config.yaml
norm_position: "sandwich"
layers: 6
init: "trunc_normal_002"
muon_scale: "original"
adamw_weight_decay_other_params: 0.05
Rows from block 2 of a small sound classifier, named by matrix and row number. Rows with one number belong to one neuron. Each number is 500 + 50 x the weight over its row's rms, rounded and kept within 0 to 999. All counts start at 0. Numbers have three digits each. After the name is the row's rms in percent of the matrix's.
After each neuron's rows are labels from the 100 clips, of 14976, where the neuron reaches its highest value: "top examples" is what is common among them. Only what is clearly more common there than usual is listed. The data: synthesized solo parts of chorales (CocoChorales).
# fc1: MLP up (model.blocks.2.mlp.fc1.weight, 768x256), inputs 86-171
# fc2: MLP down (model.blocks.2.mlp.fc2.weight, 256x768, transposed), outputs 86-171

fc1.283 097:532574457550466506504441515510523542488519596505455482558419475611494557511567442468574548493438472541542440524459505569550504540408561462506535400501465474563476379504513448523545444470484525496453544555488517478438493500570560454536417571519454440424502525
fc2.283 084:524549553482543544440531547461495514513455404414545514530600517473558567528545515571524353426533478487619530429401488450376534570538485492591488528488419483488516496525525470503520474532499565521476528459505556556592484476477483554496542599516579588500568573
top examples: trombone; note E4

fc1.426 110:430501413489458550428496447450567503477478530419502499488536481507649578505486514514423504510491517653475491571519521477452510338525578418505516495494540448513582496443479586566444420536563484509446459513484471442413568513483509472546451486560507531503552433
fc2.426 136:456453604497485458497522493558488571506513569470492475480575491526566476466516476486511467560393479341442602486543534542475431538448558469505428427506537578466595482528567541558501502501447480511491520541591563437517530498531520494505438490495521579516474578
top examples: flute; note D#5; note D5; note F5

fc1.608 107:588531420465417462547466527576602634421458493585473466471385535506462510523510423565476447480483448547524457510425488427490545458493581423427558532551396527525480564496522425420452485493577499508483522494501473520421479476481524494515500476406415492525503446
fc2.608 120:478517448455529501519480476374528495489487483568460385500488492528449488524451452465563464409576559453561513451511534541591571528409418380498541577479531559491504524431463515465434461484523510426401546435455516554444583562523480440585505506432621438511427492
top examples: saxophone; note G#4; note A#4; note C5

fc1.392 094:436506443550555530594590538549444490485467501569531517548506448519516440435499469507528436482473482515464453478587557504501499460544519541551517511475493536507533510472531494470515394412482539564546528534456529546558508372352506547474501434479488526455498467
fc2.392 079:440367561565454508539451492506440520404401491480455456553444441487404485483514520461525530541531449510530503492513502437494562492443421521537499594594503522499451508523428532449491493437484533553501456485478468459482488545519514454440539553559524507563508559
top examples: trombone; note F#4; note E4; note F4

fc1.698 141:518615562533444535502534391525447501470523524502523487493508535499492444499504432448450448598459479375503475519510419410530437627473418510445444600500445483475487481419584445550502465524494467507404446545438397496440497530503533516556539486518502493542473494
fc2.698 159:603551547545570559487499423482501451514551428579466438485566452438479451543519464553550440476514463497393496511454497482562485452557494552516461545489537508529470528529533532459563595615537445449506400484527553461433543480529598456511469471439522476536439471
top examples: violin; note B4

fc1.488 103:401528556461492447524566495473440499406542575587531421413466500479468542579433521586507460411463520395464588541458438487439423505588521480468507589577501494506590441517447491584436475477589585496473498504500520531529520455523576528441601434524458479544423524
fc2.488 051:461448475365509574443439526491523385481498463442542577553484467496518541553466510548519444581524472462551462417507514452562568444524487568520447445558558471553539538462470548491570473522439541489472497494486546542523461537467573557426566472493403531517517467
top examples: cello; note G#3; note A#3; note F#3

fc1.466 079:479568558399520465466526443521447448526545549431521388572566413509477494463559527503398550439530511464548387532504523498494543529554383465441429480448418611407546515404429523536544498548450576440588517443502432487502466533512537527568524506504525513522550494
fc2.466 103:460551469448492431553497484490505476533508450586542496515427505399516448501522485484540485482434469497408434507496469529544392572399483553506553488526552553472473546430551415529465501561505427548544377489441474494527519478506480432459508499554557488497489533
top examples: viola; note A4; note G#4; note G4

fc1.558 116:551472544496511547501532593460487483566417537537378413512516562464462559536495403517433511527432530415511458598594537556518545466500469471508498515431493515504530523445496577600599597510501545385534423491505501438508412532498431590452522550521527480505500464
fc2.558 095:535460453432506540503474467463574407540544509491651503551469492520466440503485507540487485534472497496476422587525476530528488523540430496394468488433538576547478477442379519456476544524597439515548391523522457518513479532435471503530557546461511450456412587
top examples: tuba; note A3; note A#3; note G#3

fc1.494 089:518513521487498447485518459425545506517493465482429496546557533423585458507566541467469454453506482474557441466502485457552488556417456523441524482574513386537492490455531374502509417493485501436559419527551504455574501497513532456458580562524469545519569391
fc2.494 121:470505458497500517540501392506485524575487481486430405527475499492530454456523391447518540552497495474454495478588432612518435496420428480533536469482401509533530496519508426476500499637631487503466454479506524585534538533471485464547443435474562512552437550
top examples: violin; note G#5; note G5; note F#5

fc1.287 093:532529526475432474410382459455452555546474464486412442442539582486448561468514507539480632406457405462561501472530494476479464490510511550505563459651487532453348465447423401523488419542557569552546528531540485519509485553580453564507521588547458392497556345
fc2.287 121:437525560483538551525528532521479562565536497509473459516539498532465473545529451566571548503474470506414420459538508513564517565456523411589547432527419486477487602522477417483480425528435499458474464410493453458570591516548579545451415498445504502460538558
top examples: violin; note D#5; note D5; note F5

fc1.401 093:531467600463498463510425476509474520494524504539556511540560571430489512480546492504524583383563500526613445409495555511534514452436441512499532376533462532477474458458471478441495586475566544423592518578583491582433553385429480544523408486472503483533456394
fc2.401 097:458545605465580611567484465540446419472581542508526564467556458432548493451497530523426477526444542514506483494482545529435552551424521499537458519491494388507526467488571375445498472578475457358563492511524446474443528544394484529513563574459561572534509418
top examples: double bass; note A#3; note A3

fc1.493 095:401490451499483451502440549444524548570382410455418492528514568541500458427502476454531576435528479430543521447461574447412400545505478483517518512546514526508507523558538432586503444530490504462503525457541583469563507458536500509425512408437443482508527428
fc2.493 111:500463470458430543398466514572464557549580529453494484426471510427518505519472458500471541572518524456607433534431521560464481530471504574535536496475439461427497479538521475491416509488504492587370496573554536450533450544526547480549559596525495409525451527
top examples: note A5; violin; note G5; instrument: flute

fc1.586 102:497473590489531519482505480481553483526516531443592517599492549512526581417491532442416466484520539381580401547500430423550490512477473602444595466519505419468519457455541556429515486491490604454471492502560449412513532406628519568505509475541521484383484529
fc2.586 092:476419591495495410461467562375426456513529519583516441502569412596503456444492568479492502508491502530467571514513525552532552465434486413505512512490473450577592472521528478479536554449480528528381521473523541556415496489432417526532498461575570426619517480
top examples: trumpet; note F5; viola; note D#5

fc1.587 103:483520487519475410519447508493479572459469505522537524571521503459543527459538570585468513412469529496616508420431525554531490456370430497482579431558537516528478414530444557424555543542518511420573553540556497553389570449429408578532410481457542489557545474
fc2.587 113:490513599415517568522498488505452477471446546571509506446453470462534541462461511448472606457446488484506428542500530436439567604455506466482496615434532401453621470443579498476488521495489524474577517570458433461494492568464542502486520577532469573502504356
top examples: double bass; note A3; note G#3

fc1.694 096:498391513498537513474480481480529573478494572532537513493466572456509533533525460591483429600510620473493488471419543462573415588498515526455448477520432600506448552477429572454528545556494540439468555479533515429496460551488470544489572424540472557428466495
fc2.694 065:533495430486496365480455542467513651475499479513539549493522517390549510446528438492464576556540467485639484517440477418480499455525510531545484495494498449499409544620527401516392475626429511534489489486492552457542500408506528645596517529416455557443536461
top examples: bassoon

fc1.240 097:460572475471470552444471470559529574490459513501510472490594552477428435505567505568441474430506465521467525527483444597497580429565520532451533422550494486529575609430546545518475493462550565490473375593475493404472520429501468509560536574545529507450552467
fc2.240 072:508452464396486557569471415498477553548466475484569594472547460553573526519547469536508469524630549524483526494467533553449458463466434566493505438513507592404493414521445566529521533536424592480449537482512554495590528452479540533501469472493487533553510468
top examples: clarinet; note E4; note D4; note F4

fc1.396 113:410476564422467465524565511493491563538547532487570573554482507526537506522486496456505562535448471500493510493495471456489508483538459534468469543576465509462498439478466471484486488605497495482527540457497519469488489475443497527446508596493508561407441474
fc2.396 104:472495461534533411548429503447451632627551486544539507454488441506457494439546491490539506481475477518460510508451500465491476539526518483518469497521526537382637557493566493467440534557579485582514539503505485509408481544483543518467521519492565496532507589
top examples: trumpet; note C5; note A#5

fc1.610 091:566506586503484434519536481470487539442570415502443558445539546592540524554616564484508496549624538401502472411519550488613544500495596453443428527443413511475475444587461461573410503576521512429510555539444510452569468561448437488535542469498502555513536521
fc2.610 052:461476437406480468538428488418544532534446507488516491535486507573511488513558481488464496463401436489525482425537567482445503427514483474585490528521532562515396408597401539531532496467564444405539577514451489502453524499506488368538470437518545496521462566
top examples: violin; note A#4

fc1.666 101:530396497498546472574481402456529460574527534471470528513570476518574549499549596433486472398506431559583554439471445408513556455530502622436485515487490509504590569562522478514505465480450492549598596437617431537556467543433464551442516477404500427462524465
fc2.666 076:517523474545428419482494495418538542466542399570507529460492498469489437498485483538549488562512440550510465596463569542504479564558497446466530459473573444562413469494531523538485521555579511539558495425444422402488527435596467510635557424439417490479491489
top examples: note F5; clarinet; violin

fc1.25 077:462398439489588511497485488435473509453495505588454560488443471538484587490592549490500524468419576512521488480554480382545446476473547516501460578535392441451513391490517443536494475523509497549527412560524556558499617454464529480590439475431428528459502502
fc2.25 078:484520568481447505503479557487474488496575487529494419488456530558514532553449533477450563499472509573554571460519492568500504532455479569533515470469529536533482495518455419508457563548429528576499528519514477602454492499513451530532516500561506424461462481
top examples: saxophone; note A#4; note F#4; note C5

fc1.525 091:435456572452446499564510520539497513533507589587385591520517456532538504407478538446474523525524506547571540527525497455488437531431475479515493551518536577513403512467422415562526533508533548512516511476521487476578501515450523523479493586444533474539456434
fc2.525 060:448507413442596484520535485535490551582618492541526451484527534456459503551490422476544523500500555528488457536488511462448506544472552506506461524523542452569583526445501389565545425518500483508525528483524502511385501542544452624567577444449571497421484503
top examples: double bass; trombone

fc1.360 098:510528442468470557396411545519545577554406557445471523444467483416464415544519447539441506472484518564590490445539541445494526576568498489466492582497569510519509496514491539417461476485568541436423465551437561447485595512476549508519479491473482483506514419
fc2.360 102:533549489510496517451494455544551529520449512441390456431585464459441427595535515442424488569402412476537502508492507521522523506473442505448465574565651471425459525505469565480559493458493514456425451490488519581494517578437576540509473493534484430499492428
top examples: clarinet; note F#5; note F5

fc1.371 101:584593501463446509504415564417463441430552459372497515492547523531451442517447470453536565480427479446474479614518544465588446500485397362528498524513553576480493520542424468514540443446551473434574538617526554552517549483588487577484462441447460490464500577
fc2.371 079:536452490569626580509542456592529471437496481593493420455527455486559449462514575514525478444529509491551463485457465492402462428431511451584400473440529536425525468502485579541450521504518526547481490470518482525555499485438534508456619456544543446504531525
top examples: note D#5; note C#5; clarinet

fc1.322 089:438528542516564499489507601511444545495573470597446542457545456515530427468449454510564497616450494481429578558607430488516516556479529525485516462403470473625490485419485550487472581529480469505495534618493518440522524430567481470494532556482483468484398372
fc2.322 037:534537531531494411549499505493541533579570438534450420413567573494538484483473493584553448457396528467462483472455475472569533478522553452394540561412513513468466496453567476432443484431469447482431487621601573554488405522530472496536527545508578440550512450
top examples: note C#5; note D#5; horn; saxophone

fc1.122 089:520543494508526537423442523519531413433535524500486449432423468572556472519512528534507602484436510520461583451532557456508526526406606507532636558492435560407456512499490506443519534520458536512488536448533469537545546462432462544513539431455590565343492424
fc2.122 094:434554496427478437450558561524436543566556584433488482473523521526527542486548480481441424491572546530488404534520488482492465603487376588520467462473458469530563498548536430507487509427600445487487463619450501474475475541507414537506537541512428485474426451
top examples: viola; note C#4; note C4; note B3

fc1.721 109:538482402547523489551481497564389492506432549497493490514470522520433408518495509462442498469482478442500485510441513605497414459578412510545584415461575519411474499510479396443552444545460608441520391524537529639467477536527537452596541553477617538504571438
fc2.721 082:429509474431606468586526546480584457529510489372555457479568420411495461522544505559542539474442488525514545372547521471473507582554588610516591475517465482466514547438470518524530504499394505509513435557459470515513497573535425507474548574445499401524583502
top examples: horn; note D#4; note E4; note F4

fc1.755 100:440526521441518587519583489526448509558494643473504514455549503470487538505543491535564469466478523509529502442524578496529444445563482480489460533495550477549504423512510545536514472486456482543549525558517598368445605478498424492521469511624503494474448493
fc2.755 094:489471404523522514490560522612479491437417487551498471586450547448511549700561511478537553460468547431554511429516538529520578512488506497460530453513444561525493544455431441455485446515461537513442543460495488432533500493565523460440460509461543475543472510
top examples: viola; note A4; note C5; note B4

fc1.760 109:552522522555484504607481460464506546555460561512421467468433433421408395481504478582514470410524543485483521480486395554531563383477549534581478489503423616550453544643445530408454510485501489498451510579455473496354550534581532492531504458569554552465455516
fc2.760 089:534446489499478484482481477448502479521429543444443628519583525526538521388538546516520527510453483522449550589587458541538537551458571486534367513521580557486521522504438620507464493465520484569513607490540521540510485471500548663430496537427538543500485518
top examples: clarinet; note F4; note G4; note E4

fc1.228 118:447524505537475521491492577576535489459369555531500580576552473526425517548548542551481501498470606491509438456527537475502533543487395463542508504450477503499533488474551462461476562541544504426496448496536418525442485412453415538480473545358535545412417526
fc2.228 145:585535473490550531569475509590456491613443408522456485439551559413613455462562394451515513518430547411433557535501582479528482599327527526538497507446468607532476454476500465477451483499575451429464536443544573517480530528483507538526470507458581447508435555
top examples: horn; note A#4; note C5; note A4

fc1.489 097:497510517469477546562430480510441528478460431428468450500548520540520560555519494581431562550529493602502473557411499479481469552468528454540540485578541470497485534490515465580520407501438467491542457511557402506513429534467479466507522553511534436488471536
fc2.489 092:456521537458511516413597503480540442520508595474512541502590535496530418481488522484521433464522572414558526510448461531489526457459429549456575504486485473493498477523521575568534456415578406486448498632399510630442421485529458469544424449433418499519532438
top examples: violin; note A4; note G4; note B4

fc1.10 085:425612559452506495539419493555559558548532588473476405484537567437584563605542513464481518462491426444480548530485466538381472441499506555558503469463594468480476409581488473497437433559487548545536520524482412541530469492472467459565497513549456496478482478
fc2.10 077:447529522444432449504489439509569521489540467505537507508549525515473547512451526563501535501448475499577521527527471499505497430517511436495504464512392488525485524408542496577449549444575543455523495524532534443502521610527504547419571477433541479586499537
top examples: clarinet; note F4; note F#4; note E4

fc1.434 081:500586569368505547491571527531539460565478544470506438493528567484502520412557571421459571519496505492425452504500503588461530488468509471482537465447535506486552474545455501489510466508504510412406396428482505473537501501416445453466523575469504435509434567
fc2.434 112:489555425533592511599503508491440436553505443533574512495403551520507511469594513448493563550464531534453399372495512401485528531452525465531582501494498604471471517497582465523489471535405515428478536521421508410483502488546411522552421527535500413435515552
top examples: viola; note F4; note G#4; note A4

fc1.15 097:571537485474518464489555532486489498534413594573466433515612489456430566603513450453527601512533483464473568523527485483461558452505482443490535493538569512459511550451522483553524508484442511518452489414604410532510519511461529530481552447463628486514526414
fc2.15 139:459581553469476466414483529478552443412515519347576490420458536504505525473603538543509462498444489531423494546479534546433460443494524536468465518479456422538512481457508514535520462449581426491441454475507564478476494642535546479476465438527434589445514606
top examples: violin; note F5; note F#5; note D#5

fc1.334 099:515565489614480520431460498417453464451476521465494548449543475533478471513587515447452486483523411518662494447501588497491496501527405442501508500485500568454439525478483364435540520558519546449534403518523511546462481429529550498441424518450507482500527405
fc2.334 103:452528407498529504399575458533468531499488511538548405482471445542527430384413424505573466600474603452515556480581438562597466497536484439500525502570507463498505501566503550516441485584528487546549557402579453445479447489574411499529512446474472493570538483
top examples: cello; note A#3; note A3; note D3

fc1.421 097:436426574447456500474535521510469540536426552426542507555556525508582482517452491454493524489508552593551488451472571547520479457517369488507542423497529506488497443537426553525464511519515501397530537585489532566439615415497454523519433547450449511563408416
fc2.421 105:493514609529502534527394472469453466405491502432538583387509504445474583481494517536470574511498456509506471501537522511525488623506541454525500540432529429484541443430507381451576519514515505428539520505502555503455570527414485571391530550552436584517497479
top examples: double bass; note B3; note A#3

fc1.311 105:441477523541501431513505466522578473438563549478447485543487429497403478561488475534584398497563529530521469494557469443509482560433418543495520575373528452490512498571437542475468520545531602541499526497592495542511516477438509558456592557518479475457491505
fc2.311 080:515502459515483543479496510497619505469523494561543479508492549503564465508521469462537547488507513443576478465526536565516496438564518621522590455526384551418446448477476442501459511549556529403498512523534578582506432483392484553512459524422496583573497490
top examples: note C#5; trumpet; horn

fc1.765 112:463527553508450487507469465502510521503568495454437528480400498509491423481499462532543470529511427456521561558532500459501485512465519636574535618400535525490581485436548447559477449431450592428495561584610532476572470440502466486559486514462455412494419512
fc2.765 135:494434464384426451503517478498447459516527498539451542404512459522412503460611492493485507538415428459424500528615463562568455565398523397558452507482500499506546537520522526522512463470460448451488645482512497487575520479517508428495527518471455522508510507
top examples: tuba; note G#3; note B3; note E3

fc1.427 107:502442499468455534499544485551571553491452495545437531553469536463557517474544556503493534563440480490471490568509486489490457543438545505518599474471412492561499419494527552561527476448403503391495577575491428496449558534592485449544449435509513500442522300
fc2.427 118:549460425469533429523387507505428515496620468464449516421461427440498505456569430523497546458411462561531498563445493478476516510497456559551538563483488516514519547519499548502520576504508585381585496515458458552520548489465482409483405519605474442469469410
top examples: tuba; note A#3; note C4; note E3

fc1.457 099:404485504560530515529478572516505495407488528499456453514543433513489556421530495522416408555605440565492584475610507521522590572484528477533504527439468478574422558505523438537563476540442495508470511561434532508466440432435515568489505465455510421484557501
fc2.457 109:548483364440464502441472480512487436519474530501567465527573526535466586559499537449501535497562486447542547416444412456511614572542475575544561549444442531542513415468533449591513437540511492464512503436399573494496431489484456593468527499555500465488445499
top examples: trumpet; bassoon

fc1.672 103:525625479488555471582506537565478530454480508519520460451591419537505442425482446404473587448496526454512472523617532499425475486495531455463540475539514545577466648510477510400471551501526459496424508435441517585470509397548477513505524481458457437515479511
fc2.672 070:511518417547557474589509559507484584447493568540593510510511384543485523461567572460545421535493493524531522571485498433511538397510502504484454582431516477486444552504559495482543530388489559557527568518530476568483527450528561484501549437518475440449399522
top examples: flute; clarinet

fc1.657 094:562418531557505425497540535479489499521497470527502446495482554515512589547501541534474467489480528484515491432521505496547494535410463485529473508543513492653473521541580441442494458550439544574475527599373536528503528594471503497485575513445491459519570469
fc2.657 088:571579531491475511562556565491513539474507552579508478424402487458485466479405603451552432516357452473525605476489453487504600525497484419478520448501479531500545560474527524563483441536488493490594550574458381548475527451607498460526585459577492566513542445
top examples: saxophone; note A4; note E4

fc1.34 105:512427531478574524441449522503523440515469534421500476502432535465407549432498560515585511536499452498437562494517409448490516477545415497487537552459577523473533486525559445613495522493446504424572525558486457560581543515515508492566466387574487495473472451
fc2.34 092:504595482530497402499521522519488528568405528508504448477555450480548499364570502518520583606565523529477500533411466615546478514453487532563456466480507503508414568538535494489430508555529523472506399553510487438511486589422478475562568567507465543431489438
top examples: tuba

fc1.442 094:459429469530482538517432524474519527493572563500538507371597552522558487440553535448521513436572588571488490482495462496448454519585462537570562460506445511536508466497519478568585479470403494401468486597618535492411435597512425568448626566498468468540526441
fc2.442 085:465515436426475538559559533503492613553521485543476569555407466548455507499528533481493501554540482505502471472548572573455467425426499550512523464509462418432423509512450564498524374527527524438520503582439522499546523438550602521634420519529480524593566490
top examples: note C#5; viola; note A4; flute

fc1.616 094:410443461462506560497453469488510513476482554445516523419577483489504450513437464532422502442453424490507515483545511458495528522507481548481494558575493521496545602366437542472553639478521485510570557483589561473491450588493443498429457586492475532503486445
fc2.616 069:506397406446523593427577561493546584478460618500551474539540464469466475530496531389533525541505576465470551485494568457535528470514402412360438538496567533434537395502500493515545552524445471477448572501463534564466594449553618535529515520597526511608486500
top examples: note F5; clarinet; instrument: violin; note G5

fc1.377 101:463572436582401533497532539509597470439452466535501489391555470444536525497480397488403481479536579526510539556505514524451451548487516518464427611516527495500402504531414431514452437489532531511516529519504438476531442568532511540503496456431578490536490510
fc2.377 106:553468486498526469424473524601529493592442599540516544437501497512455445486521564496514564465480550485600514486511488519417514489471528583513497552510467511496504509417497432589503460451480455561555571514451612443465515504452437582499528516480486533585581446
top examples: viola; note A4; note G4; note G#4

fc1.490 106:532554464492511515483464477413546553533449463532468540472499571552505480490533477484463443548533475439590573497581547478502502524423469647421443451450517425497578559557524405489483505632489459494504513435456487521382465536621533552583444544521587508513543497
fc2.490 099:522463495522482504471544454488506509394519574563474484555520477535524386523467551482478600467536443473600469472541499515503429411492568385607621527474550474472454522546492502482431517502481518558541574547485473553585428514529456357517527528496568526503546500
top examples: note F5; violin; note D#5

fc1.534 099:455487493439451524491412469477443485573434479497377453535420495468411545419495398432557535514447465435503545546456422472564408481476525482574482524483386559567520470386490600559465515586476592497514496465553511453488505543512525513481434539392514506428525470
fc2.534 118:520529584535498475540446576558489467463468483392543514481471447637468470511502548484448463482468488509479458452463503501512408593549491455507544441506501425445513519466502477433511488460507485436588453467538426436565542448506624557486477531469438522543463477
top examples: oboe; note A#4; note B4; note C5

fc1.605 074:464562535438490440501452551487442536399473633541549582539494434483445497511435472536520489619499410518501569511539479511501531529584370548512565485470498522634470526509434415442582532469492465545540385520478519536492510531508461461527532480464493514515484488
fc2.605 111:504482490462451472551499577450600504483478425449494501591541616486541551478547439544491575486453542490495481529542515512471468553418452558524465494478553464519544480488464576442548502421439543464496505659486495527485438416449461526420469480531503507556597462
top examples: trumpet; trombone; note D#5; note G#4

fc1.51 097:558494657566486535448509399435532549503584556525501501492532481487515534578490501536520535487561540471453486527552534454511447427561535474405533525502452470413550452484545581553454497478503431544437561550510437490450519493391530516438411484543486471483516642
fc2.51 101:487501520473530511525499487528465464542472498591570409529468435395485504463542546551506506508544496505595481498520489494457492527435512565515486440439520502428555510538492559487496485555446485516534477506538497424528618586463521390510512552595440536479522525
top examples: bassoon; note G#3; note C#4; note B3

fc1.406 104:447460527450481485494484473467529473538492475418463482497509343493546601502453497543538479497513484509682478492446452485502567541422471482440583394487488473541526557475489471589556542572564441620543481524487503532546566465436501538585526504493459549480453536
fc2.406 079:522506487448509486553445426471548434477526608515502496495546474535602543544525569551474509470478512450396505572474618505470515560546485470575397488523521462541523604496434484477505480576449466479499494455494513466442476625511560535527463612500454451514440559
top examples: bassoon; note C#4; note D4; note A#3

fc1.13 100:477505561471482470506447554459493603445486466444398468486459547498498554472560491463471404506599481492495493423555532468526461542540510660468494431467470427456549485531484515486504515487517538604482462457490615644503515523536501497502479527523553511420492473
fc2.13 059:489554514502482584528476464510563421496572518487474411492459459524469468516484566438519554592493501516527494535411550505528459535494492533471541574445417472575407575447526425499507555531549543582496419487437453547512459519536465496440502582575504524527414457
top examples: oboe; note B4; note A#4

fc1.116 093:472489504451478523473498605478490421485546441514468483621474515429462439482506525569502573472425525437519531523536511481491465498455486419401522552493547426429518418549570458484497489568491445480464523611439542504515507548503561506542479471416553523501521507
fc2.116 058:397482551493528595470495451460593519475487511562537422449502504478632496516546462432562436495562566575509476420459566476469491470629479412529462437541565457443449493549563511438499513476404443434513457450552433465487511549493578485512495528519478598524468439
top examples: double bass; note A#3; note A3

fc1.681 116:542555476546444469426555481477513504525478430543506502521537482508459520462544458471409447428484538436541552441514546521455451408395423549528555550574425574494498526615457480438451362504456532531548433486520551467402450486515429496515516569516560472560561527
fc2.681 115:445610544533523537518458519518564557463500551441492570397397449541480567535489552462472499619505495479448480511475568562390573443462563510463429524483473493549510529554496495455498449578560470560423451487479397410558490560501557502419569563562489523474484474
top examples: cello; note A3; note G#3; note A#3

fc1.257 090:511475529478480461514437511510447493545528477533510438470393454573518606518565484473565491590416488472585482593514476493464565486459483439470522573505414542530549415482509380540470501558469457515434500527519470544489567588524524449529432513418517571492547475
fc2.257 089:533478489563578575547525560478507469483494507478505517495537577450438600530601570411427352469503537510534562467539532545427587448466514481502494476504639490488519496556495437550600554512525481461568501512506535474390563480533555413523579484483605493520538468
top examples: saxophone; note A#4; note A4

fc1.554 093:451448500479506498547482544606422499455503508556455525501567491456572470448438469561518487472466482432460566409456518591454487467437486490593569467500445478577517407599528501471413535534536493501571575493524503440422560434473469607570515495475534462561495433
fc2.554 087:523476579501466596488519450467427434548498507515485548438482504463544510544418599469461606460530475491561481504397513540565419582535491500612429514458525413457498423536486419513512499446542514462443488446500489386409510543484587546453482598505431512513396442
top examples: double bass; note A#3; note A3

fc1.464 107:595477438510497504487514476555542536472464414549487533525492463477631514424476521481376517447509534471525459518516483491484535547460518520534520480442456518504575498385506504545416553487498433489631531525492492596533492498430477572512465570542551528430542526
fc2.464 093:518444547548411418479598460460575510508516520465532503519442443531485481520549444519464482474512451610523456545514574534484443553567519548412479617526475473454455605532430564472502397514444439453464546487476402546535532493560461548573526507456468466519395501
top examples: tuba; note E3; note G3; note F3

fc1.492 100:465672513554591468554520592447533432547467483572550528537396582473503460552504540486569499453605483489532582501477504488401463480582473503500441487506559472610443414474512536485585436468494533564493480513596443477530458386517472557426551498538459487492513511
fc2.492 098:561472563465491502443398505469491548468462536493476529476660438537472505433503463561470601417478538532512432563491544495480453443557441593498476519495525552561556541535532537427517556465545566582432564456473469565429592531430427520506375518456536503488530498
top examples: violin; note A5; note G5; note A#5

fc1.109 103:516428409454552519530561481522460513483586537513574492532656505547470486564597438493538483391474452472571494531579474510385411499525477564532531473425513474560528553504516513430540502570525415574573486464495467506497452485441498503539451418598424458447545465
fc2.109 117:515545603493478500490561592504570533543542484476480511645442589358521481611448483554532505411541585579521514490475509455460519547463431475586400508450544504498522454512481446502486482475420466601418535494555476514456526547463436445482460626482565486457495515
top examples: viola; note F#4

fc1.634 104:511424509481533473456521518543484407541461488549605478660464542436527456467526447478440468476535534446437454530535471536500529469485519443464526512604532539478541443582459583608359464505520459417563466629570399563526580526512446425541443519596533463470535471
fc2.634 078:532503514456439561581487548489458509565459566387518442429565483503526459579457467523507502477500511509447479502439582601466407477488551505540516434417446458542484439439455449527518462510460535544415495509486547534480496520466452395542507488546438481524398489
top examples: cello; note D#3; note D3

fc1.636 084:538506580488506530400536483404481473597552576459471523468489504504561440459570589464480537357477491448512583512441500524497442456545536543477462520556590391540465511469453593470556490459500534561489568486524537486465486389463459528495535451519448581500507473
fc2.636 102:497510454406563428594517492489557488484489551486491568424543536472470518492470480530476509517367512500507450523536472490475477572519487488500489500517519469575477508530475489419516569554484599500491410433509434488534424579564524475480395538448543478464459535
top examples: cello; note F4

fc1.293 097:581481473501444525547514440536543550480485380557482488516498537453467622479480594542419579572481546419496495536529428460505479418618448617490444446431402432534381454484460457492517464483552467475461514436513593541557493512466427490462567474469521529480473531
fc2.293 074:537545534504568480506539496444605556564582594610466430439492534624531579510490538472553438473558464482486526516467572523573497492386542451420534473504510542446475572407513526534381512515523540555571479491478579465473581531519471527437539498506528465520629467
top examples: saxophone

fc1.12 111:531455487427485492446408499507474510436503582427452464426517522440522463494513484524526550489513419477484471456500489385436532445400512590502485539487429523507478451433540504600532501454601458443486455473571448479460542577526569502485532442547471438511486511
fc2.12 132:530511440546510543528479505475494423477519437527541461497598531580539532519404518551564443388533443587575547458546447436454487465484428527512568470595562518526637555439526568481508521545526468457483414613518482452572507450467433608406434521478506634511471491
top examples: flute; note F5; note D#5; note F#5